Rows from block 4 of the image encoder of a small contrastive image-text model, named by matrix and row number. Rows with one number belong to one neuron. Each number is 128 + 24 x the weight over its row's rms, rounded and kept within 0 to 255. All counts start at 0. Numbers have three digits each. After the name is the row's rms in percent of the matrix's.
After each neuron's rows are labels from the 100 images, of 14848, where the neuron reaches its highest value: "colour at peak" is the nearest of a few named colours to the mean colour under the peak. Only what is clearly more common there than usual is listed. The data: regions of photos with short descriptions (Visual Genome). In brackets: how many of the 100.
# fc1: MLP up (encoder.blocks.4.mlp.fc1.weight, 512x128), inputs 64-127
# fc2: MLP down (encoder.blocks.4.mlp.fc2.weight, 128x512, transposed), outputs 64-127

fc1.493 049:145132097103159178137126167139136114127146106098151143145107118071132132114143153161103138123141086096109119095156132125140150162114150157109125120165086180147150072102135143146157119128148163
fc2.493 057:131116145147124126150163128112100170161127134139105120141141116087119123145134164133116076110090145124104113133125120140086113079137117126095088147111125095114125144161113095145109096142112095
colour at peak: cyan (38)

fc1.44 095:152150136156154159110158114104144157171112133123085120141130128115157133111108158144097146142120146126138101147101137146126147133164106104147139127145127159118172113154130108111107144150142158
fc2.44 090:122145164105150178111123081121129163116170080109122101156129140125087133111096123096107124094138097130092068140124165122100141122129172134109136144136183143124125119118111087169154146117130100
colour at peak: cyan (39)

fc1.416 049:158123146105109127096130151094133151136109161118130143136137105151113133142124105103153126113113117113173089110160106159137138163124111142127107097130132109094173146113097173132131134171103115
fc2.416 044:108143107108129160137133139140135152132157127100124146121097186078116144137160118126088140105122113124100133164137084119122151092130173161125100124154083149156054127129132115126122100096114192
colour at peak: black (88)

fc1.444 163:167103111153138113152110124150111090152123139153088119161074163151145137075175148145135126139136129127152123154126148133102107144113129100094126098128122112146094112094164127121145131107110145
fc2.444 167:180096135112121099119102140131104137126134135162121119150089116120089085135130169096115184134123161103127128164119126132127128136148150220135129120071138111143116137091121121120083123165145124
colour at peak: orange (77)

fc1.174 179:166119120139159091136138079124146097140151133130118106174144128070105108135153109173153128100135142107101136139139154141149155174143137108081150123103112112101077145087138168161100140145155133
fc2.174 213:155140178157167123135083111103115144162117109141100141123112163142143119131156148170129095111136158113080104130095121107162105127095129153139133134133114181162121129120131141167151132136099114
colour at peak: yellow (45)

fc1.353 157:140129099138128160115120117162086133129137082110118104112108144134141132161150158147128110112152108163099105155109135117124146138138156098108115191134102124120080129159120159102111143137112118
fc2.353 176:154132128094161142135164098132107087130121096161114139120152098136134075126121141118115127115141143118127106155112102071066122146139144112116126105084107129131111167081105140126129130133176181
colour at peak: white (27)

fc1.491 186:149123070140161138151096114113146119100118124156102073117108150131127113113079124115190107102143152114103121138187096136107137095156147120112105130166131108129152157130111182086122117150174108
fc2.491 203:148147153113139124141113098128155081103108126084094155132121118130066117139118116087148101110158137136169105164107125129143120146132141132121112146126075091135165127138134146069151115072164118
colour at peak: orange (26)

fc1.113 120:166103134112114110109103154169099100138140168142156099127167122107133075146162080112159121118120145160108163106089132151151100140119134095127136085107131109131128173082118110129134117132111102
fc2.113 125:152144099114121129144100134105149126134126080107120105115110113087138141115115108167117100120170159122161181089133125096086118140125193161108146136117114130151131120123150160125141164107131122
colour at peak: grey (73)

fc1.194 085:116111123115129124170099119136179124128104116125134090144109122164141139099156111156122119172106117102112091132151091152156150147086080072160116128122139173140108106063135130134164175142122125
fc2.194 075:158098138148083139108099119147143154146131116150131183140099166165131098156104172144103125135161118130106115159132158103092129105109104077178137111146152102126173106112090148107109162122114136
colour at peak: red (44)

fc1.103 035:115151159110101140137160152125106105134162132102137118146147143128139120127127132150154127149152110152124144124123155114139115131131112100163120082053121123167133174131136113191104131160143129
fc2.103 040:119113074136120121092100172178138091121140155116140129146110104076121095157147120109081139123088128124140137116159126141121151166153155159093074118155146122127113136129141136152141137136095137
colour at peak: white (52)

fc1.197 127:109099068132138159158149114130136120115095092120164110154111141098084092161160112102135173118156115120077101140140136145088163173097103093169147123116080112085149155110140153097169113104127111
fc2.197 139:147115107150142107142103145124179152108164114130108108129133133115130138092195117156130119157147104150129110092091105154075106113107114164160167120160136154161181107127092163148151140130140120
colour at peak: cyan (43); blue (40)

fc1.42 053:120137026100132145155103122135129152132133150117115080120196107130185105144106159123135101187175127146137130082140114117120109158140140118130103108124157138110096125134120118161137134163123142
fc2.42 048:143149171126119113136147121139129120148140118160112117110098141087148148127157157123152158126078064142124154129121130158143151114144161082097111115146119112072160165148153129119102106081148120
colour at peak: orange (27)

fc1.85 108:111121114149104144099114118162085150108106119082115149173162134162148154129133108131160119142124203081105145134098110083147113120140140167120086136134091110142136133146100108100128080125113110
fc2.85 101:112131147138137137147138153116150123113102110176122125080160114170137155127121090144083116114168103142135135114127133152107146136090134134104138108110127116110156118123139133127087135124131116
colour at peak: pink (40)

fc1.199 101:084134077145126104085112102107149112104140148140133132141110121136108142129129089133188181130115122128059137093120092068176119135150118120120163160120110128137128157149133153127112132155102121
fc2.199 114:145099114159111153137112145151146095141102147124162113075115109123112171160130133168161124125137115140151133094158143161157101102128125096140102171122179137075117119090121138168098111166088097
colour at peak: green (38); black (33)

fc1.110 035:101110141136138199151110154164155161125187155128088125122135128143135154150140123164148125156097114153131134158120098125106119098118107142125109110135115140121157117069133139141103100112138153
fc2.110 032:128120131107116124127120123150131149126134137110119120097087168128107136112130156124111126074146088104131096114132146140141100119143086095130115127156147075119123146143137148170143139144130141
colour at peak: green (29)

fc1.291 122:129134161101148099108083149164139140165154130120095124145127105102148152136156113133152142109184140108142137152099131144094086141117169165085131128090167125132120117114173101142134157144134128
fc2.291 135:134139093119141163105119144106147096076141112111135102160120146087141129116172094173136120130117128137112168129128136117160177145143085125140104130102108111105154202166120120120151150100119118
colour at peak: pink (28)

fc1.475 106:163106161125163122148155158170179125103086092110116083131141133121104145130160122138106124091165117168094156119111127113153128124096095127112155108115142121135146106121151123167118152138113136
fc2.475 099:121127101130103121123106098078118106138143155112146103126137103123140119144115179159107150108145187117121114178128148151079112129152109151100126144121134125151124141094113146114126119168101172
colour at peak: pink (35)

fc1.101 038:124151097123117120134141166157128174147105139095130114089157147099083104147160090198096134119159129114131102107157100110129144130132109107103080139091135113146147133116097105118142114131115156
fc2.101 035:127091124088132185104113164102138102122135091133117132145087130134128137137136114105107131144106092161110145170127137108119130105121149154160149110144147116123127101122129152084133133146131144
colour at peak: black (49)

fc1.1 025:123148113132152132103122099090128098137139146128104161156109108155128093114124132168113175113112097118098085122101097158164126087114168094141125095110149141137130171166125100142099167127100167
fc2.1 028:122111104160161130104106112159095149133105130124139171093135104169132126142117157186090114104142102126138130106139113137129124100116143129106129110176117157103114108108122108141141153105139139
colour at peak: red (41); purple (28)

fc1.279 114:086133154140109144090147161139165132153103151130121154135139103124174122096112162113089156110124111157114093122135130143130128101089143090160127111142127117189151119134144100146096164135112122
fc2.279 097:130073140147172142104117119089166105125140114144117111146098151138095185155153123115100122143108126099144123141140147131097157121098145101119107126146119120108120131109158164129154095089176116
colour at peak: grey (70)

fc1.362 146:130144156122135172103122109122125106132102148111084101177121145125121144101116108161095157113134081116126129134070141113118114114128068124117099127129165162116155154137116135168096146139101098
fc2.362 138:173141177128176136107132128126155116135136104100144167096127095121133138094137124122168102110139146141137089074085136144111091136117139095107122154180135148169146090135157098114139128130175094
colour at peak: cyan (28)

fc1.287 045:149059144123133153127153118160123118135123078131096161156108150124112132096153171146114147123155114139113132143131116198122145104110124082141111102100129137136141151115129110113089161103140111
fc2.287 047:138117101133159110139139158147094113128126155124141119098121096196140110114135160148107131098089124141154146148099128136105141125132108120137117139128126135154088072076086123117061114132112160
colour at peak: red (79)

fc1.14 121:127185121166136134144135134090149095133100109165120094175159125143157110156072140129149114128134137108131141070136114106141124096111130096119132136155159162087126155122140171112107142110153118
fc2.14 134:167150118169117158150116141082111110160094136113130123110110129102120192149121118139133143161135099163143102098084109134130092151084121107111098163106124129073106104116139139153115151173126107
colour at peak: cyan (52); green (31)

fc1.270 143:122097113096113098131145122107172134133137120178093150141122198125158151118102177151120138155120091130093148152150088115118106131109123104119141133125146116109136106100138144175144117107121107
fc2.270 188:128155107076129125130175172143085136085153146181141105125136114145139184119120156133145126135135111118126133113141142109117135114148104146102143110107101099090078102114108154136102132122121109
colour at peak: red (84)

fc1.178 119:130137135158091145107132077110152102117163159115118145099123113127115135108089144142127103135091136130159128151177105130166098115128163092089120147087129111134129111165152116159104130153125116
fc2.178 132:118100089103063133129106134144127138104112099063167112149108128149141132153135105135140146202088127121116090116148116165121113132119097137125146145148120121139130102115145150164137121158134139
colour at peak: green (83)

fc1.251 064:151145181106117097149146109112109157120122123166148137107168127079044137121142101141142150103117134120100159106132107132107116125148153131117116148126148107147132117117144123128146133110156158
fc2.251 070:142130100156132155129117119094127127151107108124153140145118133139171121139112104111078089146152144101157168122104125125180135130104125164147168117154115101075131162086136140106148149126091120
colour at peak: pink (43)

fc1.422 102:111142158135134143114111137090140136107116191156121138133117161090165155126121133118119139105110122161097126088105122122147095050135131102107131131151117104144105141139116170152136114133143141
fc2.422 097:134103160136128129110103174136106123156128109149118154097137111150099125142145151163155151161113107139150127151133105121126145152126085100155095123144123095074138092106097161147145089083130125
colour at peak: green (33)

fc1.37 114:124149169111167117109141109106149138119142184140159122138119146097094104117126106143112125160181116141137141120121134164108129124159119138168137119184109164130140142132135100177091119118162141
fc2.37 108:141087155119155129068132110116143144150083080085147120196147118129115123136133144076176108111124142103104141139127117146128147150178126129121102111115132084118161141127109135128135119134157106
colour at peak: pink (32)

fc1.358 144:156122105181150127187173110081128089152122125121118126116146121110071149159147139138155121139110128141085069113129117129092118134105130116163132122106125129147136129095132156152177119154143111
fc2.358 182:147111116156139099163097152126139164110116106141159150138134114113104105096154112174129173161147119146152106109097111132124115101100109168134186123141152144144152145163104163072127152139107107
colour at peak: cyan (69)

fc1.342 047:164166151189140112091098172153085146127113113089093092129143154089178116092144139187141145094145119117097142108139106157108108141143151136083134113096123175114167107103124137102109140107151152
fc2.342 047:107107135130107133142136095121160128147103142101118173124132134110149080130127121135091161122116168150137151130150139137106117128133152166126090118101143121176094160159191104162127097131095096
colour at peak: cyan (28)

fc1.424 032:176118137161141094097150116126112129158112137147075169186113141102102122126146150153163143144153130154116147139117122153095124067118159123139117127063094176124115153099124120129091154125177130
fc2.424 034:139119118137151140147093102161148160115121088127097138085129115136139126140070137125103166081128113110113103156127123103153158143141138110119146101136177143143167107129108105094141127144132156
colour at peak: white (61); pink (27)

fc1.510 141:091110120151116160126129142124133141112160122108080167123112116152076125122103160145108124094059137174129125159180129127115083128148104132150116131121127127106170108121154125156159123145126152
fc2.510 181:118146119124101128160109159110130138127145090136170139142088118139126112143112153182142099180098141132099145125130103122128135106086111119119141106137145094167120130121121125169189140134149117
colour at peak: green (29)

fc1.363 104:106128111153145156150106088138121128128093105116099091093154153073167122180121164122110119144091119152131120108117150164142139141093084156125136110167117175117129088102156140145145122118136130
fc2.363 096:121146091169138119119143143170122158155090165133118112142126124129132098142109106108123160070154132141083141097143115142159140145104120120086072116147135121111121108118098140110115169060161125
colour at peak: pink (43)

fc1.306 065:103155114153136157111103118072190145163125142118132077125073121155136109145164114164170122128132147136092164164131113122109100116101119100098123150184134133137157091124122123141103112151119109
fc2.306 064:127147118136109070152090148115106089132119091109140113130144193101145126143117102130091109152098131110153119144080141150142112100125125151147136119088118147108126134123125122156095136144143146
colour at peak: green (47)

fc1.253 062:103130122179127140118121120140144164152153144110153099100137138097118113157131122165117166160134082143124093104178121101135125145148118106130166106122136148146153101163117103109126122121152134
fc2.253 059:165145119131084141115129105157120098122123139123118111125086149124130138115105128151164175161105125113106180152140113133121127118148098118095084117149115137127153151122133149131129165090169112
colour at peak: green (29)

fc1.379 118:156107142142103117159078120167095120109137184173076096129131137158110113146148092155121089109116115106138148122105148092125137125137148127126130108121148123104115148141188142165122118140165158
fc2.379 127:102123162097148144160122132123153125159134130139156125141112108135136116109141114128113159121170165158136130119122151173134133198094093116090147155122096126099141093112117110081167153104075174
colour at peak: orange (27)

fc1.35 133:147134128120106131084112148168138091129121147118094112136138090164098132130157146134174134123134142120155149129125184167119152130138142131085139138134139154093154143101126126112104137132148116
fc2.35 147:094164127137120148143136116113131107174125099112144164096111108148124087157157153133122147135152131137123124139083126132109110158155112159157123156115111171141164089113092086144142139137114161
colour at peak: pink (28)