Weights of a small contrastive image-text model: encoder width 128, trained on regions of photos with short descriptions (Visual Genome).
Rows from block 11 of the image encoder of a small contrastive image-text model, named by matrix and row number. Rows with one number belong to one neuron. Each number is 128 + 24 x the weight over its row's rms, rounded and kept within 0 to 255. All counts start at 0.
After each neuron's rows are labels from the 100 images, of 14848, where the neuron reaches its highest value: "top examples" is what is common among them. Only what is clearly more common there than usual is listed. The data: regions of photos with short descriptions (Visual Genome). In brackets: how many of the 100, against the usual share in percent.
# fc1: MLP up (encoder.blocks.11.mlp.fc1.weight, 512x128), inputs 64-127
# fc2: MLP down (encoder.blocks.11.mlp.fc2.weight, 128x512, transposed), outputs 64-127

fc1.265 [167 133 178 126 152  99 169 107 141 149 147  87 150 155 134 122 126 149 119 137  85  88 139 140 126 116 118 164 155 140 134 142 135 134 149 122 162 181 136  52  90 143 132 101 121 107 151 123  90 135 152 116  83 106 132 105 123  87 169 153 115 152 144 150]
fc2.265 [148 135 120 140 100 154 105 114 114 119 167 174 122 109  93 152 134 113  85 137 161 111 153 157 145  94  95 128 109  58 156  96 126 161  95 146  86 119 121 176 111 140 102 117 152 144 123  94 150 137 133 107 155 161 152 130 108 136 153 105 126 117 135 143]
top examples: text has "red" (35 vs 4.2)

fc1.141 [100 119 135 131 108 129 127  83 176 133 126 141 126 150 129 132 160  79 140 128 124 137 147 135 147 104  95 180 136 119 110 130 134 107 110 133 127  62 157 138 125 142 163  95 149  82 138 106 103 162 138 118 138 103 151 131 113 133 119 126 156 160 136 106]
fc2.141 [138 104 163 118 122 144 131 144 137 111 137 149 101  79 102 142 157 122 154  93 103 182 128 127 122 106 102 144 109 116 142 149  95 129 103 126 115 109 110 130 145  99 126 101  97 145 113 101 130 148 131 128 112 125  63 116 176 158 164 146 157  84 129 147]
top examples: text has "man" (33 vs 8.1)

fc1.60 [147 148 111 142 137  65 143 146 130 121 127 147 102 117 113 172 160 140  76 131 114 153 141 129 122 126 101 107 114 156 158 147 117  95 189 148 107 101 112 124 159 123 114 151 119 146 157 144  73 119 137 142 127  96 156 168  89 132 131 125 141 103 161 162]
fc2.60 [115 111 124 130 103 155 132 104 145 141  85 134 137 121 169 135 131 133 152 125 116 136 132 101 115 141 128  78  96 164 147 137 112 124 152 129 124 110 111 178 138 109 152 128 125 153 112 139 156 161 136 139 142 133  94  80 100 130 120 154 116 151 127 138]
top examples: text has "red" (36 vs 4.2)

fc1.57 [ 99 119 106 132 127  82 112 124 141 141 159 101 115 133 146 116 146 130 143 100 121 128 161 175 133  91 166 122  96  93 178 128  60 135 158 126 116 104 110 124 117 123  90  92 143 121 119 137  89 113 132 150 122 130 136 134 141 133 108 113 154 177 161 170]
fc2.57 [139 157 131 105 124 133 102  93 135 111 136 138 126 140 134 122 156  82 140 106 120 106 110 151 144 158 158 107 135 165 125  78  89 119 136 131 112 124 126 126  95 139 107 101 158 129 104 102 100 132 101 109  67 125 140 135 140 187 138 114 141 110  90 153]
top examples: text has "green" (25 vs 4.3)

fc1.391 [144 107 121 127 101 165 105 103  96 126 102 128  76 132 116  87 128 142 142 153 143  88  88  79 136 101 166 129 128 131 158  83 129 145 106 143 167 148 119 102 122 103 132 108 130 115 118 129  86 146 108 122 132 112 125 172 159 115 104  85 140  81 201 126]
fc2.391 [125 118 155 117 100 157 149 180 113  95  99 101 112 113  92 132 143 137 139 157 134 122 131 107 158 144 160 129 120  91 145 103 158 165  60 119 147 155 116 135 145 144 112 139 123 146 108  95 130  99 129 100 149 153 164  94 113 133 175 166 123 137 189  87]
top examples: text has "green" (26 vs 4.3)

fc1.453 [157 132 125 119 174 122 112 110  85  92 105  67 131 116 133 136 147  88 104 145 152 135 107 109 122 128 143 173 136 143 128  90 122 133 131 135 133 155  66 143 108 158 127 164 144 103 121 122 170 132 123 153 176 121 155 147 119  99 135 103 129 119 121 123]
fc2.453 [ 88 125 128 101 120 101 133  95 132 144 125 141 116 156 131 165 102 140  74 144 158 156 139 126 127 107 108 110 101 161  40 116 119 125  98  93 153 118 139 120 140 107 117 160 127 166  91 135 136 120 140 131 121 115 145 135  88  70 151 158 131 130  96 110]
top examples: text has "red" (25 vs 4.2)

fc1.425 [145 107 136 115 138  96 131 108 103 137 154 111 153 171 135 106 148 130 109 118 134 145 134  91 108  63 169 148 167 159 134 135 105 160 118 123 132 153  77 151  81 132 105 139 124 172 163 123 118  82 144 100 102 122 127 133 134 122 112 124 156 125 131 173]
fc2.425 [143 129 170 139 133 161 116 155 121 106 148 132 179 102 142 109 162 155 101 112  85 130 113 126  94 107 116 134 136  98 186  93 154 123 128 132 129  60 127 158 118 153 101 126 103 121 113 102  87 140 132 120 155 121  94 141 123 156 142 125 155  85  96 154]
top examples: text has "red" (25 vs 4.2)

fc1.408 [142 114  81 127 120  84 134 134 135 143 155 129 181 157 146 134  83  99 100  96 185 140 151 108 113 159 162 123  82 135 145 139 106 112 115 134 141 100 123  73 115 125 115 120 106 129 107 108 116  96  98 127 159 156 106 134  78 108 123  93 155 147 135 171]
fc2.408 [145 111 119 110 119 136 159 127 142 125  88 104 116  86  88 166 168 135 130 112 158 129 125 135 157 119 146 111 139 190 112 119 143 158 132 110 116 150 109 151  85 151 102 180 122 165 123 119 148 136 112 112 106  80 144 132 127 122 115 118  96 116 124 123]
top examples: text has "red" (38 vs 4.2)

fc1.87 [127 120 150 110 110 145 124 101 100 100 138 137 108 136 160 157 102 127 105 184 127 146 122 113 148 129 192 172 116 130 131 114  90 115 108 136 141 214 110 117 155 130 118 140  98 114 173 144 163 128 156 132 134 128 126 109  71  86  99 119 126 127 143 158]
fc2.87 [123 142 102 133 184 114 138 135 137 140 107 121  91 141 113 152 107 171 111 125 166 158 123 138 140  87 125 150 107 116 132 169 129 112 147 169 170 145 155 128 109 126 123 179 113 112 164 101 108 182 139 111 133 103 131 139  92 114 131 120 170 124 175  87]
top examples: text has "red" (49 vs 4.2)

fc1.128 [154 164 159 147 141 130 142 107 148 174 166 118 124 104 108 191 130 115 101 153 141 143 151 108 144 120 161 139 126 185 129 149 113 143 130 164 109 159 113 109 154  90 151 130 102 108 133 135 160 121 152 141  89 134  96 103  81  99 118  91 161  96 148 150]
fc2.128 [ 96 102 122 126 110 117 118 105 147 165 108 136 139 108 139 123 139 159 106 156 103 176 114 145 114 101 114 110 134 120 153 149 100 148 146 158 152 158  97 100 105 136 138 129 146 114 108 114 142 146 116 108 141 121 131  83  92 111 125 136 161  98 115 154]
top examples: text has "red" (40 vs 4.2)

fc1.178 [128 103 143 107  51 120 129  90 128 123 150 159 110 133 161 106 113  98 109 146 161 109 149 143 150 154  92 155 104 153 117  94  88 135 126 136  98 160 128 152 139  93  95 120 131  69 166 139 142 140 161 133 122 134 121  76  98 100  95 185 163 110 172 124]
fc2.178 [135 111 116 140 180 131 151 155  96 157 145 139 114 115 127 134 161 174 102 179 138 183 106 160 152 145 142 152 161  94 125 125 138 131 135 121 129 164 135 136 136 132 135 122 145 151 130 138 114 157 171 103 126  93 146 129 115  75 101 121 127 118 102 122]
top examples: text has "red" (39 vs 4.2)

fc1.97 [130 160  84 124  93 147 104 114 106 115 162 147 139 137 126  86 162  82 129 101 103 118 100 156 156 137 139 112 105 148 147 161 100 141 139 118 143 113 134 124 137 156 113 104 145 112 136 164  96 107 119 113 148 141  93 103 120 116 176 120 188 174 110 151]
fc2.97 [186 122 119 128 126 154 123 101 115 140 157 116 146 125 169 131  93 110 126 123 102  70 131 141 121 138 167  74 132 157 142  81  67 103 139 139  56 153 138 129 116 173  99 154 119  99 147 126 146 107 148  96  61 114 118 144 167 164  94 119 113 153 113 121]
top examples: text has "green" (26 vs 4.3)

fc1.384 [123 107 143 137 113 116 118 104 133 100 143 130 150 108 152 113 128 144 151 106 129 117 110 164 124 123 142 127  86 142 169 133 145 105 127 125 107 113  73 168 116 120 150 159 121 133 106 138  91 117 104 132 141 145 158 141 151 191 154 159  89 128 133 181]
fc2.384 [137 119 123 147 139 122 133 131 136 133 115 106 139  95  98 133 128 145 127 100 114 175 194  78 134 141 138 148 157 112 152 156 135 121 168 152 101 113 162 145 124 110 133 113  84 120 141 135 163 132 122 144 136 119  72 116 125 160 106 151 131  94 118  55]
top examples: text has "man" (26 vs 8.1)

fc1.372 [120 124 106 125 132 173  85 111 104 132  90 157 117 140 150 121 133 134 125 156 117 144 130 122 148 140 125 108  96 163 150 166 111 117  80  94 109 183 116 110 168 136 117 140 183 119 135 167 122 112 140 169 136 140  93  94 155  98 107  86 107 122 145 151]
fc2.372 [125 142 103 138 138 105 145 121 134 183 100 135 132  91  79 152 161 111 122 155 148 174 120 149  94  97 148 116 125  97  99 141 116 133 174 170 101 119 109 117  84 133  98 127 103 135 114 118 149 114 164 139 106  84 138 102 114 158 130 127 126 145 121 160]
top examples: text has "red" (26 vs 4.2)

fc1.498 [108  93 111 101  96 102 149 176 129 154 144 134 129 126 150 134 147 176 135 143 130  97 171 105 162 153 120 156 114 113 103  97 105 133 128 127  98 101 166 137 117 103  93 141 128 117 120 124 159  87 161  98 114 117 133 115 142  68 165 151 109 127 154 140]
fc2.498 [142 117 168 135 135 127 159 131 169  76  88 105 117  89 100 128 123 125 128  74 109 119  95 119 160 159 124 139 105 135 104 132 124 124  79 158 149 149 135 100 122 125 161 135 140  85 122 167 129  97 124 147 144 157  88 111 155  96 166 144  99  97 158  91]
top examples: text has "man" (27 vs 8.1)

fc1.355 [105 111 113 125 133 143 171  99 131 101 120 120  82 142 118 112 115 143 137 118 142 142 124 130 136 118 180 173 172 125 111  87  74 118 111 149 147 145 135 155 163 143 124 128 100 129 189 151 100 122 183  99  78 163 132  98 129  92 117 145 155 140 123 146]
fc2.355 [110 163 116 121 125 112 112 112 128 164 115 120  92 149 157 178 134 172  96 134 166 161 180 142 154 139 134 137 128 117 140 138 138 120 107 133 147 183 130 127 121 118 139 137 143  40 151 120 111 138 139 145 124 100 123 139 119 112 125  97 154  77 124 126]
top examples: text has "red" (36 vs 4.2)

fc1.491 [ 92 124 140  89 122 159 131  79 188 147 124 141  82 153 137 124 171  95 129 175  96 132 143 120 141 130 114 137 127 116 116 125 117  82 101  96 147  99 132 115 136 168 173  96 126 113 134 123 116 150 123 132 106 122 116 129 166 158 178 126 173 161 139 117]
fc2.491 [123 117 178 146 110 139 162 153 111  89 111 148 103  94 107 149 135  93 134 130 134 162 149 107 104 136 125 138  96 117 128 168  88 143 120 109 124 102 117 123 136 111 137 146 109 151 112 106 133 128  95  94  87 133 106 155 143 197 121 142 139 112 145  94]
top examples: text has "man" (38 vs 8.1)

fc1.214 [221 102 133 128  90 154 167 133 149 116 104 142 116 126 129 145 137 142 118  99 132 114 108 104 106 149 158 133 163 116 182 118 102 124 109 122 149 105  99  87 143 148 138 116 112 123 130  81 115 107 145 148 123 152 152 160  92 128 145  95 181 157 159 150]
fc2.214 [109 160 132 127 125 111 124 136 108 108 138 163 133 147  94 111  87 129  84 141 160 155  96  75 151 110 125 104 107 182 137 175  91 140 128 166 131 149 113 122 112 114 118  77 144  73 127 104 112 113 108 150 127 142 117 135 135 107 107 100 133 124 129 103]
top examples: text has "red" (40 vs 4.2)

fc1.78 [ 96 112 134 108 154 107 128 136  81 115 131 141 139 106 179 131 115 163 129 161 123 192 111 110 134 106 152 178 153 157 115 143 138 118 110 166 113 184 122 154 151  83 157 140 115 100 154 122 161 157 158 128 113 104 133 154  95 113  95 114  98  60 108 120]
fc2.78 [186 116 126 122 152  96 129 132 137 159 154 122  98 115 148 167 136 139 122 128 106 105 125 123 105  59  72 136 160 102 156 161 110 146 116 131 120 148 120 113 125 127 111 137 114  99 169 145 120 171 138  87 125  88 166 123  71 139 135 112 160 142 124 113]
top examples: text has "red" (26 vs 4.2)

fc1.454 [123 114 121 107 115 120 148 168 123 108 123 130  96  87 132 140 160 162 133  97 114 173 161 113 133 134 107 154 152 117 171 145 115  92 112 159  87 101 111 141 164 146 103 132 149 153 125 117 130 106 133 117 138 131 138 116 108  93 133  99 103  87 122 163]
fc2.454 [111 182 115 146  90 104 117 140 116 132 131  94 108 173 172 112 102  91 106 112 141 139 115 107 145 137 118 110 164 124 110 150 139 104 124 141 150 179  95  99  74 149 135 113 128  77 102 113 145 105 159 134 187 124 103 133 158 154  93 113 122 124 100 180]
top examples: text has "red" (40 vs 4.2)

fc1.488 [128 115 123 137 139 153 129 110 117 103 117 158  97 110 141  96 158 127 126 121 147 174 118 100 116 152 163 200 122 142 176  97 135 107 114  88 138 131 130 109 155 148 128 155 128  99 164 108 124  87 180 133 125 138 108 141 128 124 153  99 155 128 145 124]
fc2.488 [128 147 116 149  99 130 125 162 114 137 172 122 148 118 149 150 111 129 168 164 109 156 124 116 126  98 120 117 202 157 119 155 119 163  80 143 140 112  95 149 108 101  81 114 147 124 140 144 116 110 138 103 121  90 142 126 108 130 124 115 123  91  98 104]
top examples: text has "red" (39 vs 4.2)

fc1.381 [157 119 119 142 105 140 103 121 148 117 141  85 142 118 122 130 132 110 113 142 161 106  84 118  97  97 130 171 114 148 108  92 108 108 124 119 165 145 130 134 154  89  84  97  91 112 140 154 121 148 137 132 128 134 149 139 113 134 125 136 133 117 137 119]
fc2.381 [138 124 140 134 163 112 127 125 141 131 134 123 109 136 140 177 124 142 160 157 118 121 149 144 107 118  88 156 157 115 119  97 156 149 156 110 160 131  90 100 147 108 151 153 162 104 133 125 110 133 145 145 158 121 113 136 114 115 142 145  88 182 112 170]
top examples: text has "red" (30 vs 4.2)

fc1.86 [146 106 118 115  96 131 133 147 151 120 154 134 126 134 119 142  84 102  97  63 128 118 162 114 153 127 174 147 175 139 103  81  69 136 157 136 126 153 140 136 160 118 143 129 129 103  98 129 126 173 107 157 135 121 123 147 104 124 138 139 147 139 115 141]
fc2.86 [148 143 128 121 153 113 130 152 112 158 114 116 100  98  89 114 141 144 126 146 133 138  77 142 127 151 156 123 132 114 167 180 149 115 103 122 156 145 137 119 145 115 100  87 113 111  79  72 149  69 126 139 118 161 120 133 112 138 152 143  75 116 155 115]
top examples: text has "red" (29 vs 4.2)

fc1.14 [133 147 133  92 124 130 108  80 118 163  97 137 147 136  93 149  75 125  91 168 101 165 121  85 163  93 137 132 111 146 132 152  97 135 111 134  78 172 152 154 102 140 115 102  77 123 141 115 126 171 161  70 119 139 111 133 102 156 170 138 144 122 115 130]
fc2.14 [114 120 155 160 147 138 125 200 135 160 121 131 102 126 129 143 130 104 126 127 114 143 127 199 121 177 126 144 120 118 128 161 135 139 154  91 130 128 139 162 140 121 117 130 179 115 103  97 130 139 156 150  85 105 103 136 106 144 126 145 142  91 130 114]
top examples: text has "red" (30 vs 4.2)

fc1.122 [163 102 122 150 155 163 117 101 154 109 123 157  82 142 121 148 153 137 113 156 116 144 121 143 118 124 127 133 134  94 151 124 179 123 116 123  93 124 103 113 137 118 135 108  84 170 104 121 128 158 118 147 134 153 114 157 133 147 141 166  99 115  89 113]
fc2.122 [ 72 163 131 127 120 107 132 140 130 113  93 124 158 140 156 147 125 122  94 121 103 118 147 129  69 144 107 111 139 118 130 110  96 117 127 143 131 162 167 184 104 143 108 114 168 125 122 136 120 146 159 148 156 110  69 135  93  96  92  69 103 128 120 108]
top examples: text has "man" (25 vs 8.1)

fc1.257 [138 154 142 134 122 136 120 161 109 130 125  69 106 122 157 186 150 145 108  96  96 123 134 107 163  65 134 135 117  90 144 166 119 140 115 158 134 154 101  75 140 133 153 140 104 151 123 165 123 141 138 125  98 122 127 111 136  84 136 126 157 140 149 161]
fc2.257 [140 153 100 152 149  89 111  92 138 113 132 157 146  81 162 131 137 157  99 135 163  90 136 179 106 129  96 123 133 129 113 144 124 116  96 143 145 151 131 129 137 137 134  70 119  89 102 113 131 173 108 149 123 127 132 107 111 146 109 142 147 135 173 141]
top examples: text has "red" (31 vs 4.2)

fc1.374 [140 129 112 123 150 170 123  92  76 161  83 141 161 144  87 146 126 156  98 159 101 150 136 107 138 142 133 130  88 117 144  96 161 165 114 126 167  95 102 163 131 135 110 120 157 164 139 128  97 151 130 138 117 125 123 159 114 104 122 102 126 167 139 118]
fc2.374 [151 147 200 117 120  85 134 134 156 142 158 134 110 127 140 139 116 101 123 115 118 121 102 102 140 146  79 177 148 105 119 147 111 166 149 142 136 144 121 135 128 107 139  95  92 106  89 103 173 112 142  98 125 107 146 173 115 164 156 118 116 111 123 165]
top examples: text has "pink" (26 vs 1)

fc1.34 [ 89 122 177  84 153 118 112 130 114 124 161 114 132 112 153 106 158 138 109 147 130 103  96 153 123  99 164  67  99 122 115 120 106 127 111 137 134  85 105 168 155  99 147 112 126 160 145 150  88 155 109 123 137 154 136 136 143 142 165 156  94 120 136 154]
fc2.34 [149 116 104 147 129 117 117 141 147 113 100 136 122 132 114 142  98 107 123  87  86 133 129 107 103 141 118 180 154 145 154 164 166  93 117 115 133 159 150 113  97  96 172 122 120 118 110 131 133 148 103 150 119 158  72 115  97 174  87 127 127 128 164 118]
top examples: text has "man" (30 vs 8.1)

fc1.294 [150  99 137 109 127 138 145 157 141 104 127 166 146 113 103 139 135 158 112 107  74 149 110 101 140 111 154 149 132 139 140 115 131 155 130 149 171 120 144 116 124 108 116 129 106  86 131 138 123 124 114 152 162 169 172  97 104 127 118 116 113 122 130 178]
fc2.294 [135 134 170 139 128  90 132  89 143 192 114 100 135 119 167 120 149 120 148 121 145 142 141  66 106 146 118 145 132 103 149 150 114 142 103 135 123 108  98 115  87 106 141 182 146 114 135 134 109 127 170  80 179 124 123 149 147  91 142 113 149 136 137 120]
top examples: text has "red" (32 vs 4.2)